config = dict(
    input='log_mel',
    mixing='mixup',
    adamw_lr_other_params=0.0024,
)
Rows from block 7, named by matrix and row number. Rows with one number belong to one channel. Each number is 500 + 40 x the weight over the matrix's rms, rounded and kept within 0 to 999. All counts start at 0. Numbers have three digits each.
# filt: filter width-3 conv, dilation 4 (model.blocks.7.filt.weight, 256x256x3), inputs 222-255, a 3 kernel for each
# gate: gate width-3 conv, dilation 4 (model.blocks.7.gate.weight, 256x256x3), inputs 222-255, a 3 kernel for each
filt.18:491467495489508478525489486446520478542560495530471523516531453435509433507480526518520470530518475493489450503498509505439486506487471497493517492542515467569480541569521538512535520555458477557497488481491565520419516493487491507510511497447464486444594512505468489536572458505434537439451496454472518496
filt.19:429434540513473556525468477476413528441530556520416495487487514569456465490523461510559521487485515570421562529546454521567450520549528554407442473511416541556543508458447472529491546560476509470492454514515509500543513587499496494530507513536576458484493568497553519497461608484498436523591504562494478506
filt.20:475487520487536478556504479490563516502488428462426527479447488437500448516487463502548481518491537511451508467556474570487459468435488536517525461477494458530567543538524484451504547431463497500464491473516547505467506433438482496507456523450554516485548484466521493418483500450514502506498554510565555533
filt.21:456453519536514478521476457465524498518472508539507506467475500559554519473460497480555526456531468474487464506417573477510529430525543402454517521474502505508601567518554499505472493535567536482475473503455516493484485553574521537542536553490455511516464536537488516502472503520529474519537516471497484485
filt.22:488442537469451477513488513475573505548545483495470466516538538523431481492457532485464451511511501535501505489432579465477522499520542427529426492450452479505533443567532524571467476487560484488475518488473541520471515470538520490474490459482512478474507469501514436526476496508465515555527459499504511495
filt.23:470444484528352495523496439474506568432518511440474472511445464479445443485430442518509523484492550494500541487505524540467512535486547476562483490472492495500463482502554559580506404517549557528486531460478462519503485498494556469453495542495501527550476574480478533466478496446502502514496476498523556506
filt.24:548524519461480489527535515459436427438443447468469474474480480462500567475469476535584529573481491461500569533539530466484441490489495513495465491495492542571527538468519477418442519470453541583559468459473481486500490529515490503488446493443496449441509472466438502455479504504482475423521536486517487506
filt.25:534415549381532500516485427491395484551501445507488518449449430503471527535531589473475465486510480404423434464508502474417533467507471500483466558519546539506509451488494520471491522450479508489466515444501572485422447520548563487517500473472551475520503519504532456511491575586466473466565499447487447545
filt.26:501459463444433582530529472481523487490503452521555452502488519466431454443549497403490561510488593482404534490442558509472516515484569510436513491445470455479482494496528463490538492497485495507569471483474488447547457449531524501511498600558437501495541530546509552465493501450427515536493478430465515432
filt.27:526499507560494545543485470490478432519502449444468553541538543528422468515507505502477425495459493471502478484572474486506513464480524461504511533518432464481493506529539496464574458491483491418581486461479531507521522503515468464442484481492547513530416520523551501548427481472428502461522535496500549498
filt.28:493513514501473501491456530443550413523477511485519515537512525487519565433470502472500522530449483474509535501483496430523520514474472461580476496479539553551531518479534443462519484536450508479499497526476490435460414550511513505521497543585464470548530520494512486520456557528530500413549507413482542391
filt.29:539492507445439526510519440485498493482549475521488496538468534508547540550462387483510492565530570477528491566542530479529532501478576509540485494467406527431495504349475516573575505476499462501520519529519503529444495533443480489502551573498495486552503581490486482500497583502495573457460477510519477492
filt.30:459447500550508514532491521443522467480531515500533502544445578507492471554538532518517480483462582438583463529488529554543496483492453461528474484488549529526508489521506483463486455535514530432441517479462454455445512475487525540463543471522494517478524534538490520558420459479525565573555527572595520522
filt.31:538527492456563476425551500591444484490498487592576507502532490518501476497509497517549500482489504515509538459584504495520508497493462544479502449531511537516545484514491519439521538398561505519553460462489514534460499511477482451520441570457492574537466474501523507569485490535522506441454540453588519643
filt.32:445555524562471487436479501488501480441558515429516427522403510502487517470428558547510553533514520543496508496508494531525544506469560505546482503462559515565472492504512443512582459484564467521522514555556459549536433465497514493521496498544430479492493438508560483589460565475527494564511498500487530519
filt.33:468450461579542574472522490477498425519516493555483434447438447489519472463493483544513466504509548518461459494485509488479515545522533480512490473477424514455494510543539508456519498564534473471477527447540489547557542524523478481468528483501463512523432520556445488468569561477476447476499527514524517498
filt.34:499538506574522565494502495496480466548547561359387378521503545473505544496513509489456472416460455549493520437440504498511491568552577438444447403435446421466471535519549533551507508510533499495512475478478516475475504474443467458460525533504529514529548520506497490502495484528542517555490483517464472485
filt.35:480503577529464465486466461453460494459514520418507516469538459501446512504539487445552567590524553486500502497493531457548548509485588488527498569540476533476476432531461500494551536508610500400498479492538413462532529502504550495450470453484449471472530435527578498506518552532481487555539496505519521496
filt.36:511592473465548530475532485540526491434424502520459508448567461538461459443581592464528516439534500445557507521422495586505416474520504534447483442590452451441557540446488530540498544508523490474520521446534482500512480512501516478505492522532538547472420566518503484485552429497518472471461515544445424455
filt.37:414463524522432468560469504482557498519525493476497517518479475514482469455434475591500494509503547491527453562524487554467541442510519456578534508525487562505507500471508555537545507507508449464487494579504538455498520529529550507522431590537424491520454553479493508536471490471464519469531530470510532516
filt.38:469449476443518495488522530531526500494476473480513527414629466538465485417537563525461553491514510528463463501568480509445454534492519542418468455574494487494461508508537486556479527529474506472522517500480409519533499522428561477506476597539456482537521502485525456490518515380511510517450473528473531481
filt.39:529509512497457575531497460498507542489583411446487515456472460501491461458569500463482451514482491547503435494525573547492502512415462557529528505540539529562480504574474470441463531497494445503478513491507461482418506469469546511549503483502510506508490460506489508476605477519476468511456485555498526492
filt.40:489489551442557516505508514483550497485531483509548510519519562550487599466442446451503520535564465517501440484480482586413469533438548584528519539527527534502478524519378493564488539458511499475520490544495591494462526432477578524457473498541453549504605454420470489488522461464540475557473572493489526468
filt.41:416457499538475444497487504453484531493452555521585585446434469537520447473530453470456470434450458540542507463460486514527524542558577517495498464460489454476440506509548509507502498448521521517510483497507544536474547492450531589521503514508470588524482444573558498443546571528528434491556474389507540547
filt.42:536464549541578469504528482506428511516546464508474512426449514501454462540516468499594488546541540516482558512518507473502477468453493498487545545520536479486476451531500426503534519468471496532481429428496473537469545569471525516489467466506538459465526480454524573385461482501538499530468445534525480519
filt.43:503505559520372464520498436488509465515488517492540501493570420503510553476493550527489505495563464584463471487488526453534562481467463476533485536504494500466552545543505485555465586505502432483457498478485600514480483381550468463463533508467574512468529512479466535495501499464500425498527529488519475522
filt.44:465408517559576408544470525426506502479553524464475595531454499449465522494606488544544408559464526496511521550461537529464431474509547423524501524546496468534501495539463527476428498522555506499549506466486513431539496539521556540398475465483549416469490515503518547469518522423429593471543488480445496463
filt.45:498489475490495522504515513488509456502533470552533485485546481586439455500507526411535583472503507473506516543411462523532543555464504532483499551548501483507540498504515523493531577550484470453554543460467505548492505482465492475480516519486486538498411456529502557512544551522483553488447538493548482502
filt.46:583425556421536590474468473493515466489449579621523503557476487491522606490563462485524477499510489475550501559491553565420441592496546484458453593488558480447536462567512529460479499503483462521546462492497495520445536443521534411519475494467443544513470510550489473496490499448503584469469551480464481518
filt.47:623515399529493528511519555422537484538544507533508480464479496492423433554488509419430521485525524522566556476433510483448482485472515401505504453491473480506552398512492508495545458487486507498549439510478482480502460527507446514487503602520541523465538510449484520475476415483593420506550531588463551460
filt.48:494528483565545578504465481541518498474533507560537524433431468602472514506533531475462587440543471467458496453510566486493479512534480543594555551570528513522495466533536591546497502513548513513476484474477479454573515515507511450511509513508474522464520598477463508528501466487440507454460479487511525459
filt.49:604467492516577515508461492530498479526449485407462543410483521432489455523442458458552556517479499451422490470489455501515534501549453491468541458500477543488531522526454491519540526577378477495632477483490516579490549549525501528538469507503486495497540441496490434478516492433527518472494560510464511519
filt.50:528553506478478568464571488516511413538592400522440509490531537545521393496506527406484516547504458511421411548579442521479473515438465441421510599510560524506501495539453438509496546525446510489513482514477468483435560453538492467498481490517463480453463447458545540539540483432516395473480532485480460444
filt.51:515518546447480452481516504524500541440518529518488439527547458511483510483534459465546495524468566521431403470524521483444536495493547492509437587474429508476508520519498466548499564522477468474512497502434489452528447532535480535481477500444513483489507461542448559557553504494469541428517471530516441520
filt.52:481466503561508419537538532498476515487474488482494607523504515488539508504509504525575475496463460480503487539512500541494504505530457458482525493485475481487496476508534534473478573533513448449468511526512499500495537503534523487516529528499529518469472510491530526520527522538542530515465501523481499497
filt.53:503515496485512530505465494498538554446450482489501526542503536467468465476507479500477457523514538474525552492485483615584598493523474467477474512501537515555535525501535556530543558554539463479494478498488532534485541512491498530506439444442541526550510531499486495501424446441480518551414415448501495519
filt.54:510540549490385527505498580443471557484543431476487474498459540450566499485459542482485587581463518496510507511532605461530549543516498505471469466455593495532529439453576455504464525491462482576549497500507476488518518540530519493512489534482506480528512477407481538479464506411437506507542466465514487521
filt.55:452517465601460517445527524506522444498558469529554518491485447508466457491490549522441497517518523514474497471492448430525527542421485523493492569493455443475488447529486509561480566490478469555489510416444526484558508543526490477394474509455543512524533528544483536448520489419494478476474496539488501524
filt.56:444471433434441489463504570510526449506531542432524552461494539458476440559416490505483569521439499572461536519513523434498540513460457504538478467533535536499492496474427463515500535445488483543500471488457538492567485537523540503544538489541506456486510457507465540505521549496523460467469484485472535460
filt.57:492485510548541575481532536541506513507588509481472457456444459437491494535552540522512434534464499533578590535563472482465486526509571507544549535507490502502547491538480486484512514471475466531551523525530517512458528502457473526540497456416521483495467490566455536477559563439594591471426448480486510542
filt.58:488594513475445506550544553494475451474529434546566551538504477480537532541572546532511494427456531570472387473565510496431490518490480462448452532496482508520534468502410461501455555438426504436521493515558533537507523535479530523542500513526623531523526476498501518526477492484450486460503535522503488506
filt.59:538548529517470493517473461494530536493490526487462587491495575546461446476456586481517413506507432531465502525526476534469515532513483499536586466443498454494467404445547541510498524460521488472408497519457538486501512532531506482450487421482577606526483491507506491463457490439523458563482472492500501501
filt.60:498501425513478560484471484543488487428505560495514452428520554450441510529492507533460489461512499428468566448476467518533490539490574557409505425468519429516543502526483441468459563526466451580505560445494511455558512451479433539501521478470509532527488466547462554518560444443447450513462555459537517516
filt.61:546491510517495488551517491560582513521515547460498481453450527454538485494509441507508496436434502516454472501543475529453487515456532486523535426541531522463512545480595541480551533458465468488493499474503479555456487452535521467521470479465509532433557519544430509455470510534451475523482427502539461447
filt.62:502546517567455438503451514501535515475501547507563517474495445517493492491572538471425497541458502427461554467542488535563491407491503515446536513540497516425528507522458500486515427555564620443540498473553492511457434487472498503465536529552452467491434606575562447478470583483498485511508426446484526567
filt.63:456432603491522471514529507548483476446488449515488557438415541482537594489526456517475433454533540509555456473458475510529525466497450538431485498537511536536518577523483481482488510512515444494461524469494453449494426480482486482496542484531453474549426587467512454449525515446530513482571426540500521514
filt.64:464473513465543527488459493463460494564526505486486493518461509607538511415574476582516436505487503537483563452534515474509495460478544555505493512534494515476521437441448487514583480566585554466451513517537476555466513564486465455576520455493538459579470498562489544450458487549421545484460476505512400426
filt.65:569501552503564458563437551571480522498523511508438472563546481534476551417527446536542496473477500491567434520511491493490580546464402511528498507510484470533508496549497432473561491524499549487537452475432542498508548540476427475493452428490504485483504534504515511508501509492394552525527550518534548468
filt.66:444534526535427510489507545503507539522485540494483488429514477464469496482391576521403501530575460559413541507487472533504488461480519558539480482460510467524558569545501504520539470492485474478553487490501533496499445497500439523477409448509423475525440542538387448545575510507481545542479526505520558491
filt.67:534531500431464473460450424494522483601600582420409413502493493458509485474503504532509534517500507541519504526517506463472477522515501516528518563550545601582569480519514485512506479489481490498509471477480500471470519520549499505470463450462573538522530538514412431439512505487558602544450493472507493490
filt.68:498437528517453463485513488518452544450494505519495482448433457442450499563504508479546413529479498495559497568521452454552536522498544490478492536471423385535529571468451454475587550480452429448500500479558574482465461522451456520473466490540535489553497519500497499549509490535504521507582497477501491467
filt.69:497476490529481486468550541496494485548508496469481472536506521563488433511540499543480521502497536455518497477471536453572467485468537470567502504503472471518497541463488477488571570556484581520459521504519528464533468446505578516476477491478560502518469445497462493492569546486458512480526468487434497485
filt.70:476518475524492584444432424538527506538570534492469471454432498487544514513502477522515489432384401509563549450457487478441434465504531515491456583492523432472482474478520573515508479521526473504494581554562414493467437515493578542521515548532468448475552528503475532474545538501476469479438452454469480482
filt.71:533489482476489453479437479492485495517486524470550525501609497550509518476500578556518481485485439490485476530484434512462379511494574496486482489523459555463489520529438573551523549468530520573499513454513516475513605475510514541457574581510462487603476464460543417508478489540538441499529460548405517481
filt.72:593580536486440449560537497554511512461494479543543484451471477467458501521462495540509488599561533543491499482498547502492515499471495454473468444439455551546572498447468476497440510476478515516508445513496438432477501521534540552506516551531453442457500503509549529559458466471523542525466498569539517525
filt.73:545505487494519568490516442537574498536457542474469439466542468515514512532455464444611648481484518515553557583433526517493512474460551534478440553458499513500478509467440427452593512480463440445475507458462525481501536543557441547522482602492474526481466464487523563599486513504541577565503553490520517445
filt.74:495533564514564552515518540461503536502439467560533430492502523558538556505525557477500498457506488555478439507512563476458478526473491530518484466493537496490574493583461465483504497453524511546528476497506486532580455510450486529504525496485495500486531442545475465468502522533484478463523495526502485522
filt.75:489484456565459496516546525499575474493509502464543476489592486511494452538500461470477495440472495456495478535462481471508426452528567443509506516504480488485473534491463507508482515588450468460476484431480565566475498472445544502462481537491463622496474546501413452521557502440525475472479539544495493467
filt.76:558588529519613500561501487495517493460506604494509445378527469539529502591503521498506489452507482535545494520467507536466507514561495545466486489488454528457516496459541523477485486569455529506518469517560442526472461502566450490545496562508487545461460507520535529459422452470519539449470583552457472502
filt.77:631474478499478521565509519472532471500463484486489464543516511481526451504465469367478477516423479506518576508512490523530448499553514468473473504492475491533548513461545536505504514591437491500477504529509484418550447554502494545466528496565538524501494467424549603446447485475596482545459524556489542504
filt.78:532481536579482463461446446560502563491514568499457488536481499568481457405518469531535503527443478592548539533560523516481481497523485505503562465439484481567499473492484498529544513522481489505511539547502521468418571530508492519533538469463471424510509534508530567556462522483541568497547592481508499457
filt.79:558510490511478527496488488500496519547526537512528539524549568513527599529540426505529502459482490469512541519519514534561536530486452484514568485545529467486432445439490503499504523502508472496472427417437501544496510523485540542558493538527510503515562518560473506522499484526509558530479476486518540550
filt.80:581562509533543520493489481486495493554543529452458527524519444576531538434462574449511525474552439504457513488457487451459557496478467477501491504473513542531507520521469548483470517454528482525532526540502464614517506465521532503463526555506587502469501500460519462532458492535390507464540539510511426538
filt.81:547462479495516459529574461500525545520494526463496480562493507483440464482588509441526482482468470489551456555586453501517445526429520510487490525555500492481460499459433446548520488458550504460529485465495546557506541525537520474442530528501507431477515530508533430486495500518507550497532501433490419559
filt.82:430505555535511515469478511523539530502480486497475592503483520483590544511597482546503499497440472504507503514480469459510566505463496511512476469494535492453439518557502516531545461525498480545487442498478523520551520469497449547523573538458517458479477497538563502478459574518504547483532522487473509491
gate.18:564449551461546446482512512496486498505487552504499519526474497464496503532505513449503418499506430507497449498486511557585508456470472469452457472543517514458570498537435558464542468470409420485537543528515403514376510564557547474543430505511462496472497619479452465508496528521496412551519580503512593501
gate.19:595603487459501518517508462475453460469468498526452425493430450410510493524491490509451529456545541401461477530476479507550463524544507491459412528469510503499514514500413476509514487492501460570519489510513444519548505416481436556511468491486498530461442428453514521513524528485449530502478482482489391444
gate.20:575507539484503485536484497491567488489484507476484511519448477438513533489467556508476444555479469507454445498525459581509546518429441465528547451529480455457443552495519500467485521471484525586479512480470546493470533491502426529536487498512549514529501430504509513575448530530434499510490550481538465512
gate.21:510538487450449561514529482468472461502476473515498540582481540465496531504406488428475554544518468489429492474497549523603512521545519443459456493384451537471540499506512486569482503482491516567485473551484469426517529535565462422469549456459471514469479485500480526516544469460503410494542464498494517518
gate.22:482439449525524532550521523475510493540525501490525489470521524503552513537397499475552511491574452501520496523534530476463542467471492526482538564527456524531504504508557499521541464515470487454476518484485488488489486523531520532462469479460492585449461463493490519494473505458485501459562534526469511502
gate.23:502513441445506508533508511501556451492530497464472420525470562474471515449509594447580539517551472433449475452470497515464544573493504487471465466517420469553500423554505532545513443515439499535497518571467472524473468551504549483498568500502582426462515544482464506490543526477522549534586534503451551508
gate.24:502514549470406473495476489553568554535510468505544571477479510445444455518528488473487487545550527458495478517465500490459485444471482543515536494519533563507499458519490412456443415509473528486514561511498468500469531488495471490485481430471430476474473511509557503553533540543485434516501501500467525501
gate.25:513514472413503489552473491527484491484505561463517478528452412523461455501489540473538516522541456507521549474479603510452519445495489504572509517460517530552517505453489553538531517453512476479465507494498509479486540541524506537486494494487488477485484444563484504476511481499491560572481475497519469507
gate.26:466433391528559569525516475513562543570520478476452536468467462545526472401469502535496496482550517510523461487487489447462458553463515524503465489458512442472436418557538533511460485458500545523487499467531487511498517528534524459463483469463514562503456476519503519479502474518437482441505480548537532517
gate.27:476489584416498517469509512456477477440462509517483514411478489546512552419530500518481497449531501511466491455412459479478504523512479555489481466550503479487506484529507480515502484512472461473506505501528508432419586494514519517514470505500524458451447506558512446536587550545456541497528512489486480476
gate.28:483496534490460550481517498448461449463461526510503516489536484471500471503488466483538478455491491498463460472505497471520538452558525541546479422469498514486481557485494520564531502459562466471534521459497492542423486484519490487484527470498524515535509499501500477563479462457498461471517486499486446514
gate.29:564532555575584534514514511459498537460427509501516433541580520489464484544551554381417466522512513525498502485457534502509435566473545492497549489508529427488505553484587569507500582522522520605505535538480516506539540563579510532477508513484482503512519506455466506494475526470482534505458503471450503569
gate.30:494476493537483494487553468502482539443491456516504488526480552451522512539552499488522527521530550521505481490461474474418464484456528480469506508496476520476494486552497525498464473449488475453554433387460533558522431444547558533538542557516529529518538455502493494518483583499539529490592515545433450500
gate.31:528524496472459448481564533598489433466460461487498475419567483516499527550530530578492580480422495554539449448533441555467492518522503532445507533548400502571476526515586463399469541440540466491455489399466509497565547510442484478509507515523502508488445555470512521498564421521525494506462476492546501516
gate.32:435459461520435483486576464484470545486462473547549511525389516526537472498468483506491492496487478495453526488516442453498509533527574525558472506515576520501482515511494528519584464441448543465475463531530494477465542511469530469483530512508466498496445452514520475515542522474588518537523479489525570511
gate.33:480469450491563498519505493480448539478426393516468543493547548450427485514487514525611555483462457481465461494526525471466461557494510525555514517465556496507498506554508529483487522483432534538440525547480533478366448512505526520518503540502484496518530475394504505516468479512471462504532573509511528536
gate.34:460462469482533564561549508457489491567555533342358356427444449516514526476442437528535538475472494525512509533558511481443473534512522461490487516496481532506481457449456465441448482492494441419388476493476430443425495500499526537518524577520415437468513484497524529518533529513526510504440445465496487463
gate.35:512438455502494563435451431468428455521563537530519460574529465552432531446477458423495453490519549507510455527501490421368486525525484496495442467536545530513514498485461477441487443436448496560499511441466497474458539527505451453485459501501500501460472469490456464522485511469467461513511569518470512495
gate.36:498448461501478508484487557466539487525484432408471562494529567452506538539545480543499504550496554461502501561498476511480636564474540502459438573560506527537493582523498511464547487490550459542559463559473464422595502488451492595520490524451491465565510425521489485502477556485462447507558495514492472461
gate.37:545483427505579529613463508550488457450474440478472511558480471465440490455503525463472497535449490484456529513459532459429481496546479484538535549441488463536480432519464520535532480526528522531514478484461483530456518569527523611559510507452531537444578524479468511544544470418528520498552496506530486532
gate.38:448481626502442511471531535536510507515515496452532551502495489496445506459539550478480459497444473478506559506526544491500567503542575491475482466473468480529571483533539511536468476480473556467487532425445392544511501620555515474461510487503458523523556511476517496531520477496520480561576477454482508493
gate.39:582579508503532565480535411502487497453547495497534541482437545544522497483532497462460519506516511517501480461470508528490465529506485563532524473519487478545459478433541528564527478510470503481531510489541487526457502519534484499499452492520534524504437538513507514454446482523492495521424420530527482509
gate.40:490500411526502483522550561466540506503507512524536510472487490493454430507518541471589527525501483526526543445491527422515520490523487525421497470464533456491537550505522512576453461467496471509484492468422524470538485497505490480501470468537555546489463521466492523498568437525522541549532539528512526498
gate.41:548546541484481483503571540472494485551552465548555536445450430533516464551568522504470472533541510506460512556519553458530478465436498467487500495546475520487484467490487435493516455454432435540522506523536477473423516507490501486558528523534420438474537463490508541562545505495485486502575497527513535484
gate.42:504484491494542569508491464487483499468480517511512489502463519404523389502506500516492487500527498433546448488489482577507512499495470512498523492445519472508507467472534443438480500441440509466486419441493472500495496486495492503447491506479478506466483430504512590459457497527542525439514473518459465512
gate.43:490487498431499568442436513455472434510588519511464438481474529517477543555579473498580504502495482452500523482507519507516506475522575517513472521545566512486513495520464471533510446546528453469573477554539509532473529529490502498533514473542463491504441511572504479555490493477498506541515469508501477449
gate.44:469387561541556524435497533457477583463572601516433461501464513535516525430562478470540430486502586509529517495445539495554488490468458522518461570526573542511551396523509479530513495505472529451546487480476448560536592535525438511479490474442470431483474483532504481527524489445430556495536511559490439476
gate.45:539524519541527521520534542538531517494498528567522516484548508535523482531483480463490458523499520442448478551453544476563532422447508494473466480538564491493510527531448493511472520529481496520507516497484522506481542525535510440517531504542528504401407499540476517415530501516527481497464513495540548545
gate.46:463567491540447476541491473567508454469492490432475504596458465474527483534481564575469495556504525595443493501532499482527504525535538516524509537493516529560519538419509520536501504555509557517506478524493532403550409503503516523465488496516450469450578506444456507522470567483606499498599450476485492522
gate.47:451503508536473523482470468468524423502536483522538486478534446440432529477517511547530502554556507541495436478449490509491540458427447555520559588448527553487511622522491527486539444431473456450531453488459479493496546524546459497450497527510501552507469433458495509547590539524520516548525526503486454432
gate.48:497543540518519485467470465478557472483427484420544513471492470415466519551471502491471463550517501495449454567494460502439444548513496477523528578541554491423459534544547515509532460461458548498470556486518541495448529493458516513522448529498487501511504518523541532566523456495461497499488483476442495530
gate.49:453417529468484448547470493550523544521509519447449485502535436419470529529467486481527437481508493456478533472473560505468480464538470480530454532447505582506585483514469465522535478498534483494506480517543442462487550557497530486501487526551429418441483537526531485467465506486552531598477534482495442442
gate.50:480430508436604468448423486425461515508415513514515467496533510481433509536574478518539533479493441447504554528441493500506540524503535509539500462548485511475525483573599498489490512580532478470478525485522422511501416476481533524530468463487534458448489508525472469464524459529418544535536449427553534502
gate.51:532442597492474509562504513524502488510468485505467463495512455528506550484489598525495427535527520522464403511460463469465533531487440469459444489449478524508549512469500525456462534479470523529541536521457519429565519472513500472522519549548472456483508477559455531543474528463522502570525465411525556450
gate.52:527477497548496444479453469498505546429468424428455467492462556484447493549561541568570535521507517488474466612550527533492508474496445477515480521526522519487494497487566470476491526504495432487507531509466468475445624548553603564560492505470495440427532527473533537475428431496510495483588593562520517525
gate.53:470483498457472483492517465495477508534519512430416433532530513509529529485476486546550535472466484446507480508496483498499531512522503484477496505512526546554556536504525502514472488493493493511488564512528502485488578539566519520531416402419489513502434409422455468451551523516498478474481462487502497514
gate.54:443521547479553485520451527483479467521522565456521511522530519506497460513499577574522544513519478560492494461466460443500533497509511457504534488461528439537580476545566441492587477440451531528590466536504544578497486511477561449489495513493541554455498515464528453460501542507498527482424545523480485475
gate.55:525456495521483560466521472501463527479506444488509519464563495507464533557520578470551482526521467487500494499463501568469478535527503475509567458506439477483460504536552515509408499448505499580509490527483468380466484500516437489464525474557562530510461532445500562488400491508552499541517522469493560474
gate.56:539477482480515531505517515491439463556501505473480473472513545479470474520588538511488507516457485448448507528484441535528435475507479522469480484539528533542542619488442546525514475508527497457488509461449542416482554481482513532519589481524498456509489554560500509536525476522515553519445494477489481466
gate.57:484485474490525536587562554454479520474480499478477486451460471494506457558612595402463422411537552549443493478463472466461521527563578482504509495565576493490487532482551470510492424497496473494445488478471526545475495521537485491465464455466496475484464453488536478499508464506479494474532489463521514549
gate.58:471560539530479535501476487437413452507490431467513513499460422570626539485430464534467491531563568504545526480541489467483504471533462438448464494450582472530498490473417524493499526508515553555555529473502499502459528536465559526546589557521472477457508463491464525471428496458511525487519515558489492528
gate.59:492516533487460508463519535520493491559476381524513497481469551459495467551456463519469553424474448489549523453483447501504543481498463493456505487549435495451453487458549536490478543458446510520528516501516562490549577443461513496463523510465513521520565426511493475513526492472473455576502491502500485469
gate.60:434473495525520490521459431501522481515586554469506482479462479440527477540416527499440553497514464501540518557479486525458443437471521526596539514507568528530477474532439516459481426500463555547458436469453458514490520550605532494455534518474478506506491449530469519530532456495467531522410469511498554580
gate.61:465493521532506543489470449474515527524479527506545497467537459597481554476441523491432491458448478481505516414519460538527506433483446485476536464494534451441468509467496526538507513417530496475549460503437523517483579597565513484569479515572478469469556445477497422475541466451483475449451478512459558484
gate.62:457469457513558550510502489495503493469515519471475495524467514463484522571529548513537512531496501552453455485496493435481481567526512451487519563487446491491556479535465520473493503511509451515513549561525493535442478522458472544502485559527532543450493535472473540522469580502454494511499536504533526466
gate.63:575503496517452521488516505471467521513474537528495456494521541495365428482536529513571538550484513447480553481490482486532557568538524456503504501506507515477489493512454490491514522501477519528513455481479459545497478474582424470529505515470583504484465495527561502558548543569455394530530490520532491464
gate.64:536518452515506501489530468571525480514464503453473527536509475501452482537453562530530510487485483476495535531472461526502573503511502471542527514450476542553472487561596432468424540411454420522517538470486534501535477466459483507492522522503524519491497505505418449518523561473544464488514568418474496506
gate.65:429569471521457502480564471562534495539506533446551485547516541498531475571544423448455518470569549463442547492475558511514516450493559497450480482434541543487489528406516547487474538503476523498503526537514427500520503559550481471504461563501451456535507498488482553513445477544513422528539494486485430506
gate.66:468434527483504494464528530516482514507511462492488455484514449533445438504514528498523568495457416537588522455547549484484478554530551508452501547497518482504492483477493566462548498598592546504498474473408479504465473478558508511507533469507484520534425455482521541512441443441529464512432501464490470524
gate.67:495525528462498453545549536470453460423414413478488488468473467535498508571531542462464455449463476434429432452464444547556582526544519486480514510511517486467471515510515495456446516510484483479479566568592493484447512493492527520506545512501426450452487478480545551562512505478507492449546571577512484507
gate.68:483496542529538491497436494519514492486555467442475517492559473472415419515481544511527456467540472487569550492593571499540473539579508549502557548545497446475455547480534505485481497536526412474437424520452519453474529572505470498507463513514454471500444501501449489505523521488461506567471532463490468526
gate.69:498517484569461519475453528533483581506576541468514500511541480595496481487472566454439426543417458474548562559484559492485518504478524508487485502488483498485446547499524534529531488436479508479450509495484471446498559527525452443475558553547454501532524549518520507553449469532492520539586546544518548449
gate.70:471459450472511479512472461485523507484508532506492499431438487503510534446470436525517506416461433535554538431405404521443469490506531487486503502534503443454458453465487518473474419442446553522566522528530476498472442449408518508532546548586444447505561570595553503534549504516508500432493491475502499506
gate.71:554502510541490501511477513567462535526516454447564537611516465472496530479490417539468443520556499487506461484467512560538441489518536425514536516502479535502490545481476519505521466480486502425498492431500449468429551438526519542519546487543500535575487523534482468534496522502494544492543513485515490538
gate.72:492458488442513501517518546483494513474463457492451418558519501626577570486513466510507490427458431472496514499472447526423520579591569522537529438528522486459483482525537514498507598546473475473483592516512530499457481477532587538480475465508586576537520531512506474518523504476400430460505533492490476524
gate.73:464547517437476470452503495535536485507482529534499480472503513475520517561402549475485487499507454547509464446463493490539563460567558530556527558480463441490508543470493547531503563491533409512518545480477485491590456416537583584496565583500466537521515466506432491516481469510478469453549456514500490447
gate.74:535513477488496441507492467465451497481503532500541571449501490407469447496511521494465512475516470433491483496542458493486446444501490483513604489479444515540483496482565513536536462494445499445489502513526465502470486496554476446516411430465470516523517558542437476530437527496500488558508500469458455589
gate.75:447504493517424546457512495526517502534497545576514474538496494489475532529592493448488559487480510424418477587445557564566484503560533494542489534459542486502537495474492431475473486439505474560519509514541554515476550472519484470495474489541429470449435492504458471558471457527502472566541449474454484464
gate.76:578499514459436538555570459521456512490518472471427444536437449432494553479497496519560497472463533514536494494511569568551431548561550495531506501487504510512455469514505529502444521448507504498469475432441479466495532505516538533494492418480514401537603526462503554583447501484425472498457394503528499475
gate.77:428499469479523461490410499492550489484484518464509520446539554537558523474486485571502467518532577494517488487479489533507500477486462522557540527503410558502431532582467503468470518507514485541567479529498531516468533524518492470546471491526476421498472482473482429537534522552514522460469531492556531532
gate.78:529379501486549537450482545504447545514464490524474503507508504457461486469529540511513540510473472461510487549493438459475508560488439487529525536411489507525508516468536505483498512465481497468486470493480508502539535533550498534451468439493559519479541546554487591564510441524490503467560508481473441476
gate.79:555517508482510487433479511486487513523469464523536479483485497454418435481480494456486527435465480534557571499488494420413410496504492534516521512547565475487547514484458496505508490518534457505516479459395534508517494474473500440484489509492551573561527498514478509491579610538480525511572553545528503475
gate.80:473557457521543511530479538478449506498511483437455539504525502494464410510484547538435558563579480404489526532530488480463488487529519502509501538541521486463457529581462531493492487489428545483528536529538500527486495488532558467473514515484581566507444521441522493447497463570464456444520544473539505555
gate.81:530442446549478472499528547481506547514488502469415433545552513472475508628499502510548566476466491498485503449514466457450432434483522471481505507524484513459554503404530468497452451510483473472510466454435491519483510484528527439485501490469483460514409520504504486472449550470534499445501499505550483605
gate.82:544436470547489526446436535468491447510460474443465542404392471570536523499473474476471459481465503443484558419473453426518495451468526498512556447512500497512516502528528497523518454406484458439540480483439547610561556568577534517528502465515570499522452450484559499529511510516515630535496545486498505502